config.yaml
model: "class-conditioned image diffusion model"
image_size: 64
arch: "unet"
num_classes: 120
blocks_per_level: 2
attention: true
residual_init: "scaled_by_depth"
lr: 0.0047
merge_dims: false
grad_clip: 0.5
batch_size: 64
lr_schedule: "linear"
final_lr_fraction: 0.01
weight_decay: 0.2
Rows from block 2 of a small class-conditioned image diffusion model, named by matrix and row number. Rows with one number belong to one channel. Each number is 500 + 25 x the weight over its row's rms, rounded and kept within 0 to 999. All counts start at 0. Numbers have three digits each.
After each channel's rows are labels from the 100 images, of 14976 (inputs lightly noised), where the channel reaches its highest value: "patch colour" is the nearest of a few named colours to the mean colour under the peak. Only what is clearly more common there than usual is listed. The data: photos of plants and fungi (iNaturalist).
# convs0: first 3x3 conv (model.enc.1.0.convs.0.weight, 64x64x3x3, each kernel summed), inputs 0-63
# convs1: second 3x3 conv (model.enc.1.0.convs.1.weight, 64x64x3x3, transposed, each kernel summed), outputs 0-63

convs0.37:468531496473493521483504521494520488494539496513503472455497484531497472497505469519511513531515446529470465496574482488508481504481505473511461495522509501485524453491517466504519464444532507
convs1.37:515471507526568474510493506498489519539514533503515515512512509512504521466488527473499450486455546476510495480429494498488468493518511515479533497470510511465485515460488513508467490511513449
patch colour: pink

convs0.22:516468507498488491507475492503475503508487519540512522482510482459499483457495491501506487513506540460528490501498488445539425513508482491490509510496506598523500485524491470501523499496516465
convs1.22:530500482479474509513483518545504509495499478477533469532517487473497548498560537489517520490511461534485533513484496536464537480515485507501516505511496470524527516517508513490485536524481575
patch colour: white

convs0.50:520572503530521548497476483501467499512466503518535520518515481481471492499496495516514483507485502476443528518464499488498492484490501499503512492487482517504560527518524512434514559492473478
convs1.50:515476495486481463503525516524559523500497490511548495514501508578490521495476451490493527467516500443498466506539503501506531544525524468498511497482514487487485491503510460510507523527485535
patch colour: yellow

convs0.34:488502492462502511495481495494489509494558533507512525537564500483533526552515510521511505497474492473527513448527515497483509509511556491510505521508489484520475475474468520518471477529561521
convs1.34:505481502493519505518510482502537519508453490428456503489476510500498481494490479474492446503526528543488542533494498479488521467441473506514488475467500506486477498511490475489487540449476514
patch colour: pink

convs0.29:508477494497524529522501500539493515538515536476494512518484505495548563510514489494490480494465501519519490511496487495513448521525527528506484448522494452466498503510526544449519506527551491
convs1.29:509524468494482460491495517467547500485512471504488536492508510509461492498492518484544526487559502507490500494477520504482579497490498461470490523467498546513507491531469452531514500467486496
patch colour: pink

convs0.55:526523489500506494505471425502465457482492495495453469479520484515511537523527471497487503505488498489513533492522501503515506453510482541513555510483504492496565543456468516514496512511507515
convs1.55:451491541541462488533480516510496536529496474444543496520510492498490475491482479487486499482474523512465510499515511504493516507498492487447476476522497488499498440505506444495488521500436480
patch colour: yellow

convs0.18:519498481500524457529533505510508539460459444504482470513460470555479508482533486530508479499483474483530511489519503514519482510516465512498473488510457506514471504519444494452512511490500528
convs1.18:516532526480471541434491531472517477500486518484530507487494561454469503506506518492518492521511525522489458491484495504499522490473538506527483520479497535465526474480504495536492461541521473
patch colour: white

convs0.40:470484507492489483443519518548486526492497500473506490516532509511521562550470483482484553478492509492549497493499465495509510516490539485497481485499515473492486476501492476529466567473514484
convs1.40:518485461537439480511482558485502444476492516515493545462499512547495488470507521502517459518513502475469502528527537491498529497510493548524480532512509496529481500479475489485531496512488510
patch colour: pink

convs0.33:478479523486556503498485466480508516484495489472466515526474524470506456513532533491481466500476498474483533492516525484517503479515498497513467476532548511514506506503542539478426517533506472
convs1.33:536502431461478505488518528487514503487486529497518514518517504570485532508499477508526494498558513496512532512473506507559476486485495504462500503463485489487494502468490463479530491538462508
patch colour: yellow

convs0.57:482492424498489518486470446469477464485553560494499498484485485484555468478506478490478506478478482499515487472504497487484485487501497510507514495492496491492500519515502507462490565486448515
convs1.57:475504481496488506531539468504480523478588466472473521503519490514548512479480507489476535524511513494523514514525519489534515510533487458544476488529524522478516476476510487492541526499521492
patch colour: pink

convs0.17:519486503513505479489509531497500503518489520502461495567473505480470435499485465506482469487492538502527445513484494528501502472512512490482518462509487484511519527548487502460528450551497503
convs1.17:476517492455484460523510484507523542460505431506494463480488512522527528538486535492535510482487492507493469476522524482539502485516513521506496526515518546504543476464515482483499488456521522
patch colour: white

convs0.62:466509484471492496497490475461493504461479469501508541501493517477470495482457493528507508490468506520492477529531508526507509429510531515499476523485482505488512562494472489483566511474454483
convs1.62:503475497553531493473524505523518521536492534491505489532509499497497499514504481480529468459505544530477475511518516467507517486513517470529496462512502529500502519518486470511506443505502410
patch colour: white

convs0.39:511490536536505498525505495514474489513535587504502546480484516502521453497497518484496540519503487500470537474487471541513500502471491528480477464471490477479522455490507529501507551495493512
convs1.39:531521508491446497457496502532508505522439457499477443512522491489506541464460441491488523488525504517519485486463494478521506495508518481490530490476495498512497502474510468525519453507517530
patch colour: yellow

convs0.44:455510499465503502542490509477514520444503529532522550515484501486528507499498511520518503513550538489493504486534490485521495513477486508504529569485504456493451538477533516493510533502519476
convs1.44:533486517485576498507498492528533502523514502492474498445483491546486466518529482491467463507456478509475529475515486487477512507512500505541483430500492466502492468504474475501485504496475527
patch colour: white

convs0.27:516486448495498515522492465470513501501433459477517510498471477504444483511503499510490477474511477501495466514490497499468489513510458469478486494507495460511511476510497517458486486467415507
convs1.27:501523500501464487455463503543482487513451520482460501501510505456502524467505513504480541500498497468537523487530489498530492508470519501538502517485502520456522512510474445514473512529438520
patch colour: white

convs0.13:492483529514491509495467466507482502480523515473534505535481476453511504491510517535500465496513512541492476507484504535497447486492498517485497492536496488509438459479469529515506575529462498
convs1.13:512521473492524470511533559509549523520494518500493484467514497537502466494536499456479518548492487450477475499489502474524515522537474481531489522463499495509526499505524474494496447472530495
patch colour: white