Weights of a small class-conditioned image diffusion model.
Model: 1.76M parameters, 64-pixel images, arch unet, norm groupnorm, widths [64, 64, 128].
Rows from block 7 of a small class-conditioned image diffusion model, named by matrix and row number. Rows with one number belong to one channel. Each number is 128 + 24 x the weight over its row's rms, rounded and kept within 0 to 255. All counts start at 0. Numbers have three digits each.
After each channel's rows are labels from the 100 images, of 14976 (inputs lightly noised), where the channel reaches its highest value: "patch colour" is the nearest of a few named colours to the mean colour under the peak. Only what is clearly more common there than usual is listed. The data: photos of plants and fungi (iNaturalist). In brackets: how many of the 100.
# convs0: first 3x3 conv (model.mid.2.convs.0.weight, 128x128x3x3, each kernel summed), inputs 64-127
# convs1: second 3x3 conv (model.mid.2.convs.1.weight, 128x128x3x3, transposed, each kernel summed), outputs 64-127

convs0.120:168128143120142136095124133115134109142150096110132147108129112155121122105126102134115104140161072166154140147191118133139125107159135109132129093159142145118123148152102086175133135120080135
convs1.120:114129130155078137187089131142137162135143124152122120114151164120137115164143095109162127088117172068117111129088131146131117139095151145091146160075124132174152139137138110123141132145161120
patch colour: white (53)

convs0.90:128133097131178106113140148096157138113135129106120112100122120119123131112106129105105131119099105081143088123129143131115147099128113136136114079135095104108157095169134122141125154140119157
convs1.90:148156130123092121139099098113117105115136120139136118129101133129144107144168163148135137171174130157155189148120125117100124188164145136142126163067139123148127133155117136134128114164121162
patch colour: grey (88)

convs0.62:129097119117161120135153118153173135128135116124140152173156120115093154119102160125118128119112123113118117134145129114137127166107098115128136092159126149105135130147123172129132118136085149
convs1.62:141148106093090142108101122142148128111107108149132092091116142123123126121133081116113148134126160131124078141085123149118144088147131150106082178109132122147141118124119114101145096142123116
patch colour: pink (26)

convs0.26:133130134144129095162129096152137123075093134148085185154152110130136103145127099108141136142138137141129111141174166123080108162143108152095150148131157056099148115158106152087116106137104115
convs1.26:118140127147112147098098162102127119173133118150156085120126164103139172111142156147125165096130134101136159099101129124133110125089117113131105131126091155118107106150139142151101155123125151
patch colour: pink (29)

convs0.122:145128131145105143124130135130168111139107082124070121173126141124112166137141095103135119119073170144123124159135125122108150135147146104091119081131157136115117125139142116152119113138140109
convs1.122:130144115162128143115137143163118130118134134143149146115128162147156105120094129112116131146149133147102137089122156132116101139115093142158130166129132132125099123185127129113087149128152145
patch colour: white (58)

convs0.84:096093120115095117112113130128143121104106144084113138133153152124119090139120106145137104127123121131110135180066108088133150145091121159123137121087168111103107170088160096134122123111132127
convs1.84:121127133116135136110157099143113128106149115156104114103084099152127129149126143196131102141079117134121087091120163139097133126163116123110126164182132130115139094151129119098135116069104152
patch colour: white (38)

convs0.67:093144090144154142107104106164129130140092124104127161129146178111129100151151104131133122116135090124148136157087148121103133106129170116144142063172159172140113151095139170120122145161137136
convs1.67:155119163141122095128154134116146119092162135153123117144115084131120170090117168131163113119120128127106138108134162152145104145218104161153102151077133113153153134156140146160103143107095090
patch colour: pink (38)

convs0.111:106117172146110140168136146101137096122106150104132123184110137151124100138099141137131138119125136163121122104115142104087124149120111160120104076095117105142126117118123130116134076133094160
convs1.111:147122126127117116096115148145130157137152086166107138108144140124096124118160122145114129143151139082107148165145107141135131114213124068129092170143122108074143105139091111119125163093120114
patch colour: pink (30)

convs0.32:140144084125135111150154131092178120124127116102172086120128143145167120110162133101128108134132105102149111175138109147112109144131128135123138090158127139128087113118141130133117104202150106
convs1.32:142107154110155103097113153164101160154138134156122139127105154111155149149112107123142126114159153165120156149092129131146164125093114117156130145078128162125145141129117132108127119094081127
patch colour: grey (92)

convs0.119:126154137124095161094108119140163112112155084141133145139126153140118116154124152107171095114111147145108111138163076133099110132144127130155123133075123124126191130093110117100176083111131148
convs1.119:126093141129069087153122090127167137117121067093150140162150099132133135134154108163102155144131148125141145160136137140171165157135127165124109084125141162113126142155148109117079136129125096
patch colour: pink (32)

convs0.72:061153096165137142112119099076106083149125116119146135152114152139156140155168175142119160140098119157147130094122149127121201101125113133099153124150136130098127140084116113119137148101110139
convs1.72:138130149124111119150126134163135161124125111140121120113141100115102137143090093127153115120126152084121125147174112139105083161128130132190099140139111137122116117107136099128113112132157094
patch colour: green (25)

convs0.73:094117188141121092144111132121128146187114144116183139102109139132159124120114136128123145057166133147146143150152099124101164112142099131112122139126123136147147141142117147072130084147090152
convs1.73:169167113106086140102163111142146096072123145114090109136138125128125149128159135127118125174099107129111124117126160163130091146184191123131114132156127144109095130158116102146107142101134102
patch colour: pink (26)

convs0.36:137129112132124157119102150142134167082111128109142138144161161097188116108119133119135127139186121137140122126154101103090149143125148136144101114093141097119123186146125142115103127105204111
convs1.36:161103143119168139134183122114096091140133108163126130117105113132086168162112132126135131184113148096132163133101151155089088110105109115113161134160084156123132129154129125133134093161081075
patch colour: black (27)