Rows from block 7, named by matrix and row number. Rows with one number belong to one channel. Each number is 500 + 25 x the weight over its row's rms, rounded and kept within 0 to 999. All counts start at 0. Numbers have three digits each. After the name is the row's rms in percent of the matrix's.
# convs0: first 3x3 conv (model.mid.2.convs.0.weight, 128x128x3x3), inputs 72-79, a 3x3 kernel for each
# convs1: second 3x3 conv (model.mid.2.convs.1.weight, 128x128x3x3, transposed), outputs 72-79, a 3x3 kernel for each
convs0.35 098:523492494486485509474497547502521511536516496476471456507507479523490460490481525482489491506475482497537453517497532494520542503491527494475497525496526493504510542485509514461472497445547436529504487499494508530480
convs0.36 117:504508475498565495533459530490539539529473483462511517519468517525503468474553492506516506485521513529483557519438473508478495475502473516533505527456459453483517494513490503502500524479495505496497493503506476475491
convs0.37 085:521547483500488561496504477504504510489507497534489496516481458496545470450537544511513508460492500520478483522470490495480494459489510502519469493498500537530507533546518516481460452457507478489472497508515544501485
convs0.38 099:490531516519504535509512468486520469522460483480528497501492510521529537479472486461492458547514537498503510472526508480484511479469484481503517522506479507541480524539500513490512470518463509494496531489485517525444
convs0.39 066:503511501519525538486542549512468513478514499492480486492531490525496524489477502512475513525523495483509517497476510500514488511511521477541523503509496498520503506470497509486505487494526503508480475522498512539458
convs0.40 116:523499454524492532513483501510503468487494522514533499518535531534474471555493492497547497444545489457507551504493490491487486511479516540508483483513464484477462490505494530521508505516514466490547502513536515507504
convs0.41 077:517503529464481492507495459473494492516482495454546563498496485533480513457518490495494468562560497494492502463506496524523522538525491486530520526507504517521474492486476471484508542477502493471499552491479470532495
convs0.42 102:516480462487453495500515509489502519462465472496497447504484502511476492488506489477542522476482488513516478492530527525466473489542473485494518516488522469543512490521521477535471506501485494537442512423544543511494
convs0.43 085:470509505446517536491476501484522507467452508498524489519459483513537504501515482503494501539500464501497451525454446514494478500519513497507500479525506494464507477512515515501512498482472469487509490531476533538539
convs0.44 135:499458469516548433482537520541511482515511500485478462514458538433513515495511479475482531512512502550550485520459532529490531484543498550482458482441505469465483522485495488505462509517502548508451528486485460517474
convs0.45 095:463516495492535502536500489539516485449500482525506462490519516513510522463534501535482547490540449503554525511473513479492465495556468499521499508490542539527500483471499486521495504526486507556493481509559519517489
convs0.46 100:521536536448513485525472481513472473488455487463500443490444537460536529516562505476521531509533533528489503516499468466470506526516529518519518470515537502522470495509472513493492553524499493476508481536511537491477
convs0.47 107:532484512500513548492467487464523479520475462544543476493517532459500487466503460478448468512569524534490532490488533463514448497490516519485518462518541499479499492485533515498497520463484497486491540469493492589458
convs0.48 083:484502529467555517509519497546501508485493479516526540501486472463523508503457510499528492505514483504526464494531483482484510505521488499484516474492480483504478523528482500519469557448500490455471545560529470518467
convs0.49 085:482482510463493538484504532449479524500522492489476512517540493523497489506527482480494534522491487485505487480501486499510497486497503505496509493486474560506530507509529470567520482498502493513487541537497451520482
convs0.50 079:514555520520513539502481475494467476465475502523492507466467503500443461533516530491500457499516522508524526523512497481483493516515461480508501497489477463511519460500468477489479526519498510495534537486517512503483
convs0.51 148:509496512527494497504472529473489501506481497493514464482497523506540416532468538506484472462490454531522492522515475471514482493457486511507467509482476493443516494491532497537510493477505523478530482496519497443506
convs0.52 084:472495526469498499552507512545474482503505505492493545549559498491496521481499513545533514472492511504503494509487531522460471490484502516519514498510536517512495472515526503435528469475489530470470541511494525485475
convs0.53 088:510501502464495530510505525430526494495518504492487503549486499472526534460496493513512518492535509464495543514537497508469516506463499496518483531452495503470503512520488472529501492489512526511457513511498485523527
convs1.35 102:478479533490548538513476476498487508547499480468497491508518525510516482517455463571493501521497502522529501490470501502454468492483520482454526527503481512511464485506480512489508499480495523487500489458495472498548
convs1.36 109:508537466486503476524473512476466542503522482502475499498484528530486456506471466469500493515503476498482477539484499489479514508535480481523517514501525537454461500503469467518530491483492512536530530506504499498468
convs1.37 096:489543543495508488517469513481493482508486493498493520486457542527450514474542453516508486496505506497510471488498543496492487501549474504479492460539529506478455470525525525483487475476509520504460506517522527536500
convs1.38 105:507502487457455489517504501512490523516498492496483516516499528474492485498510473493480514469494460509516513512506520516532518462465513502482490473489472488514506495478524489526498512485431536430488518518521499505497
convs1.39 084:522523474511508505509463491519471522495518480502480516553464513503495508477488497459500479522501519516508478489480488510512520533499512489497500477490519530466467492452470516505526498478503456499518505519495482510505
convs1.40 104:518515474496514507520494493549458505490515498476497501531493450499509509496458516474500548532470568509482509476525477505503504512512523508494506515514539528443525491538469479479524506447531487516492479503500456502525
convs1.41 090:489537518495513498496471509475425502485483485529501534553480525504550506471522484510510490469496452500507502528462467466499500461539513513527524489445451491501469489550441508495483516492503465469561552530434499509518
convs1.42 103:510526498505477514513487558526490558493521517525499533473499510501538484496490463512505504493492537501454512506461520482529488464531478475502508534511498504519518476470506520472561491523509523496439455569517536484496
convs1.43 092:497568521474479487483466539518485495491552549490452520518543506508491512531547501529524503518492485480522509508525504514512499485499510572510461502491532492475490538495530472511482505518485477491473482456502483484527
convs1.44 107:518482466533486519555521504519529502511479500503492505505524492488501536459546467490499491504529493478529527484503493474498452524494529487503517536548474508481466505485490495536505515497479487510538524509502525454475
convs1.45 102:477502475500505499511498502527451523494502498485522480512514561475494488479482524454447424574506501516496470528476489526483498501484427482482493444507509510505504501498505504465528470524476515468464446510530512477470
convs1.46 101:539506465537528517479506511491462542508517465529479498548409490493474493471504504531484564462470497468481506476515477476539474530522483486460533466477525493532502490491480529456485517509499499484483449453500522540520
convs1.47 107:509523527477487521493483454529466459492530482500488544524463518492529470492515489461474497539479522485505511510505502529474518496529496503498507487508488482481511470531497491508488492513508513480522499517495516454497
convs1.48 096:520511451487481491506502517492465494477497511474527495492539527526525499492503454503496476561519496488472526533481491479504492511499519505470494483486515487522484533521461496497493505450508497466519503474469537537498
convs1.49 097:489511527497478505464517523475516514516478511448538535526475485502516497452481508467452488502499486478484531534474498508490494480499502451535502487488477488521491512535493480501501477503501537521515493469512504455492
convs1.50 090:509523541471487488545461467491473500517512523483522462450485501484514478518524525478503497486486515503495499498484477484514530533533469515498515496528487529500491509501492463489505524480494518501482524511476485500499
convs1.51 112:480547513482533463498498496541475520523487497519502517429521448598454494468533491479504485503518531475540486543476476510493524497495481538499482492518485504501526482483475557468497436539509470555474474519473473498497
convs1.52 095:476535468520510515484471480503502534508494484491552463504520501501501523510486460495495493475516530500498463543502501476534468457510495477497501507548509469478501514543502515547481485487519506511487504478471535499453
convs1.53 097:488510477479540540490500531459499514490473481529465535493538531477526509454499486480510519468470505462486488506519501478485502478503467488510516529511477459550505472482536536495511524490512498507479486476502487488483