From a checkpoint of a small class-conditioned image diffusion model: norm groupnorm.
Rows from block 2 of a small class-conditioned image diffusion model, named by matrix and row number. Rows with one number belong to one channel. Each number is 128 + 24 x the weight over its row's rms, rounded and kept within 0 to 255. All counts start at 0. Numbers have three digits each. After the name is the row's rms in percent of the matrix's.
After each channel's rows are labels from the 100 images, of 14976 (inputs lightly noised), where the channel reaches its highest value: "patch colour" is the nearest of a few named colours to the mean colour under the peak. Only what is clearly more common there than usual is listed. The data: photos of plants and fungi (iNaturalist). In brackets: how many of the 100.
# convs0: first 3x3 conv (model.enc.1.0.convs.0.weight, 64x64x3x3, each kernel summed), inputs 0-63
# convs1: second 3x3 conv (model.enc.1.0.convs.1.weight, 64x64x3x3, transposed, each kernel summed), outputs 0-63

convs0.2 078:110100164160112048080103112107118143124125116108111123128129159140078121091122101127104129121130109136108125108138154100118172092177142109108123131111173125150146138133133158141123126150143098
convs1.2 079:147145112135131140103151187124111099151125123147130141155135105087165121170144153098154122138145139097161123122132121146126092120109120176080120158183083145116108102140111100125115136095107144
patch colour: brown (63)

convs0.11 102:106140139116134121162114121140101122115135116141155116114127116146118174078116118088144117133149114122086098155117168151133063110115113137131154122117120114108119060178111082131148164108124128
convs1.11 114:135162153138120134144135150098139124122122135119140137133133144105127090141145139144092130159107112075177170157134155101142170176112131150140125102147148111125107097084178181149137117116121103
patch colour: green (36)

convs0.32 121:125108105127131161112088141079108098104116088121113126123116096113101139131160119142101108090110121096148144126101106105103107180120108109126131143138118102087112096111113123151074121076105154
convs1.32 129:147114152151129080141134129109138131128155155133142156116148146111135149091117145153139106145130151138112127109091150126144056110127150166132090142088191122123138150150101110123178150125130087
patch colour: red (44)

convs0.6 090:118131102113128109116126091055123111124108092093148101088102116126104125106122092114143128159130145125131103114112153155104144106149142123132142144151140100135072126150122121139148078089085160
convs1.6 074:103107177130133144119137139189092137145151136112121124165145108106136138152145154130101136088089101158130118110173110100158096088158131141138160124120123195149164128129109134116121134147119121
patch colour: black (62)

convs0.14 078:123126114111136113085133133109130130100102082119078140116120080113091173130127138109114160139125109142123099095110144127110136056160075154117110138126149139156143101127126118119101151082127129
convs1.14 080:126128171190130143136097170126110102155139146125143143159162153091140103133142111130136090125103108116158106150111121130156079157118154123100124132133118175143113145157130118148176092143100155
patch colour: green (49)

convs0.46 116:126124094105146126130103113105114123116081059108131160136100131150057084109140121126146115130114128139123150112103160117143138113116127129141144159143111142106142157135152144158135118088066157
convs1.46 085:115114134113136128117150105162145116101103173142158114101124121159146112139117146149100134131119112138152139128167077156145126135168131136152121083127176098159108121149116104090148162193142153
patch colour: black (41); white (26)

convs0.36 099:113139132109157134117114173150145147119114093152165137151145142132129159163158116111151107145087113138119117084147165107123087098144111118143120153144128134119053092109121086115114102117095147
convs1.36 095:133122108162141168132115079115094139105126166102128164127147119137086107120119166119143118125182161123157128133131113134158137114130145158113124091103151128116140174130143174108130134107182084
patch colour: grey (79)