config.toml
horizontal_flip = true
cond_dim = 128
num_classes = 120
pixel_unshuffle = 2
init = "xavier_uniform"
eps = 1e-08
lr_schedule = "linear"
adamw_weight_decay_other_params = 0.05
Rows from block 9 of a small class-conditioned image diffusion model, named by matrix and row number. Rows with one number belong to one channel. Each number is 128 + 32 x the weight over its row's rms, rounded and kept within 0 to 255. All counts start at 0. Numbers have three digits each.
Before each channel's rows are labels from the 100 images, of 14976 (inputs lightly noised), where the channel reaches its highest value: "top examples" is what is common among them. Only what is clearly more common there than usual is listed. The data: photos of plants and fungi (iNaturalist).
# convs0: first 3x3 conv (model.decb.0.1.convs.0.weight, 64x64x3x3, each kernel summed), inputs 0-63
# convs1: second 3x3 conv (model.decb.0.1.convs.1.weight, 64x64x3x3, transposed, each kernel summed), outputs 0-63

top examples: class Liliopsida
convs0.51:178130135162140164065125152136088136183087128102148104113136176077144116107053111110122097119187088122169152160116100114102116123164162152116120161110111140133084143120112190152187186152185087
convs1.51:072116168111085117146172143143123147076136150146079123149122102132139094114159150130138134160099090129104112120164117106132143071188106041184091117158111153114090105150155069106130064185081153

top examples: class Liliopsida; order Caryophyllales
convs0.36:113108058160086152146116151181121158138116206123138116089080031084155125124119166136139113087094113112108119052135124132111125122179113128139117148122087097081153109087150107160142129075102099
convs1.36:201138156125156115167159156109166133120148127183121147147117175163147148135188150153175139141149098157191151131152132152134116155182200129148139154158148139179135135156178196084118135184146170

top examples: order Asparagales; family: Asparagaceae; text has "yucca"
convs0.62:166122120143115106111152086128113107107114120166169091107099143068130133156071139208174074144136133125095128151109131160116174126194123147174133068095123081179124109164136174122111133182075085
convs1.62:141099116104146154176113153111097134175125115135073159141128142148138047073209112111148139165152120068125157168178142102134124117167143118132102171124133178051064097113139120092136112177134124

top examples: class Liliopsida
convs0.53:136149124143125108111141095148106118169087142103117138145156142237122138161102128123109127171136166172158102129130107101142113011158103168112134071129164101149186078120140118108181110140116155
convs1.53:167121145102125115137181166159153142096169150115141133138126139092142080102138089189141115099120142136132167126122174161148140217108133056104076177082088132111063144107140163197164113122149120

top examples: order Caryophyllales; family: Cactaceae; text has "cactus"
convs0.56:156138126084147155124144136118122080090138105066145101151168088106103114153076103168125129065124090146134141105221119169156119137132128157061085056134151091099118127105109105055145116126098133
convs1.56:148205088084162141151081092177095069130128115146098092073132143062095169158141102096158061096094158118157114122083119154101147109142116112160144117118057090118116139153132141152149107163115160

top examples: order Caryophyllales; family: Cactaceae
convs0.23:117122133134129106102100079113119113093104126111131136104121020124123111140153119106084141155122138150146095108108126129153130124157000107131102168127111147121092144115088105123144106139133114
convs1.23:105150110107108159102159183120136141179133136101110139150178194106133168133130128142138163133106081137119173173129101132139129156140226189082211082106127115116171110164140141134086144119116178

top examples: class Liliopsida
convs0.63:144094127107188072127123090145109111170136103118127055130169156111145068139053168168085091165143152155117133154100192140116130133112100118170168134172177150120063109132126138114155089102164112
convs1.63:092085140138079126160117080090110134082090163098042120132117118110089102092161094106152155154074077103136086128160074099164148144131140144101085140134042163128127119114110154117157157179118139

top examples: class Liliopsida
convs0.47:098077072129088119136058078144110092178137175121107152109068111159127138111064127160113120108136142129141099104121113143181144135207147133115153115153180117082133097061103155131115149098136067
convs1.47:144124129094157102127171111092174174069071123157118124149168131100072097128144123130124106142097101136170113125133104115174069074143146109157102120172111138183123142176166165156174090191074169

top examples: class Liliopsida
convs0.35:136139220123108139169107078080082129138104109092129151123086131105117123124137140088146150124094142190183147145113120096130136093198122195154125079096117113149124174152096164113088152080082089
convs1.35:136087184132145126171107093128135144089112143140164138099119116169169151136109157095076149210108141163113173135091172110072109152113144168158089107103116090096110084078134097182114167171070120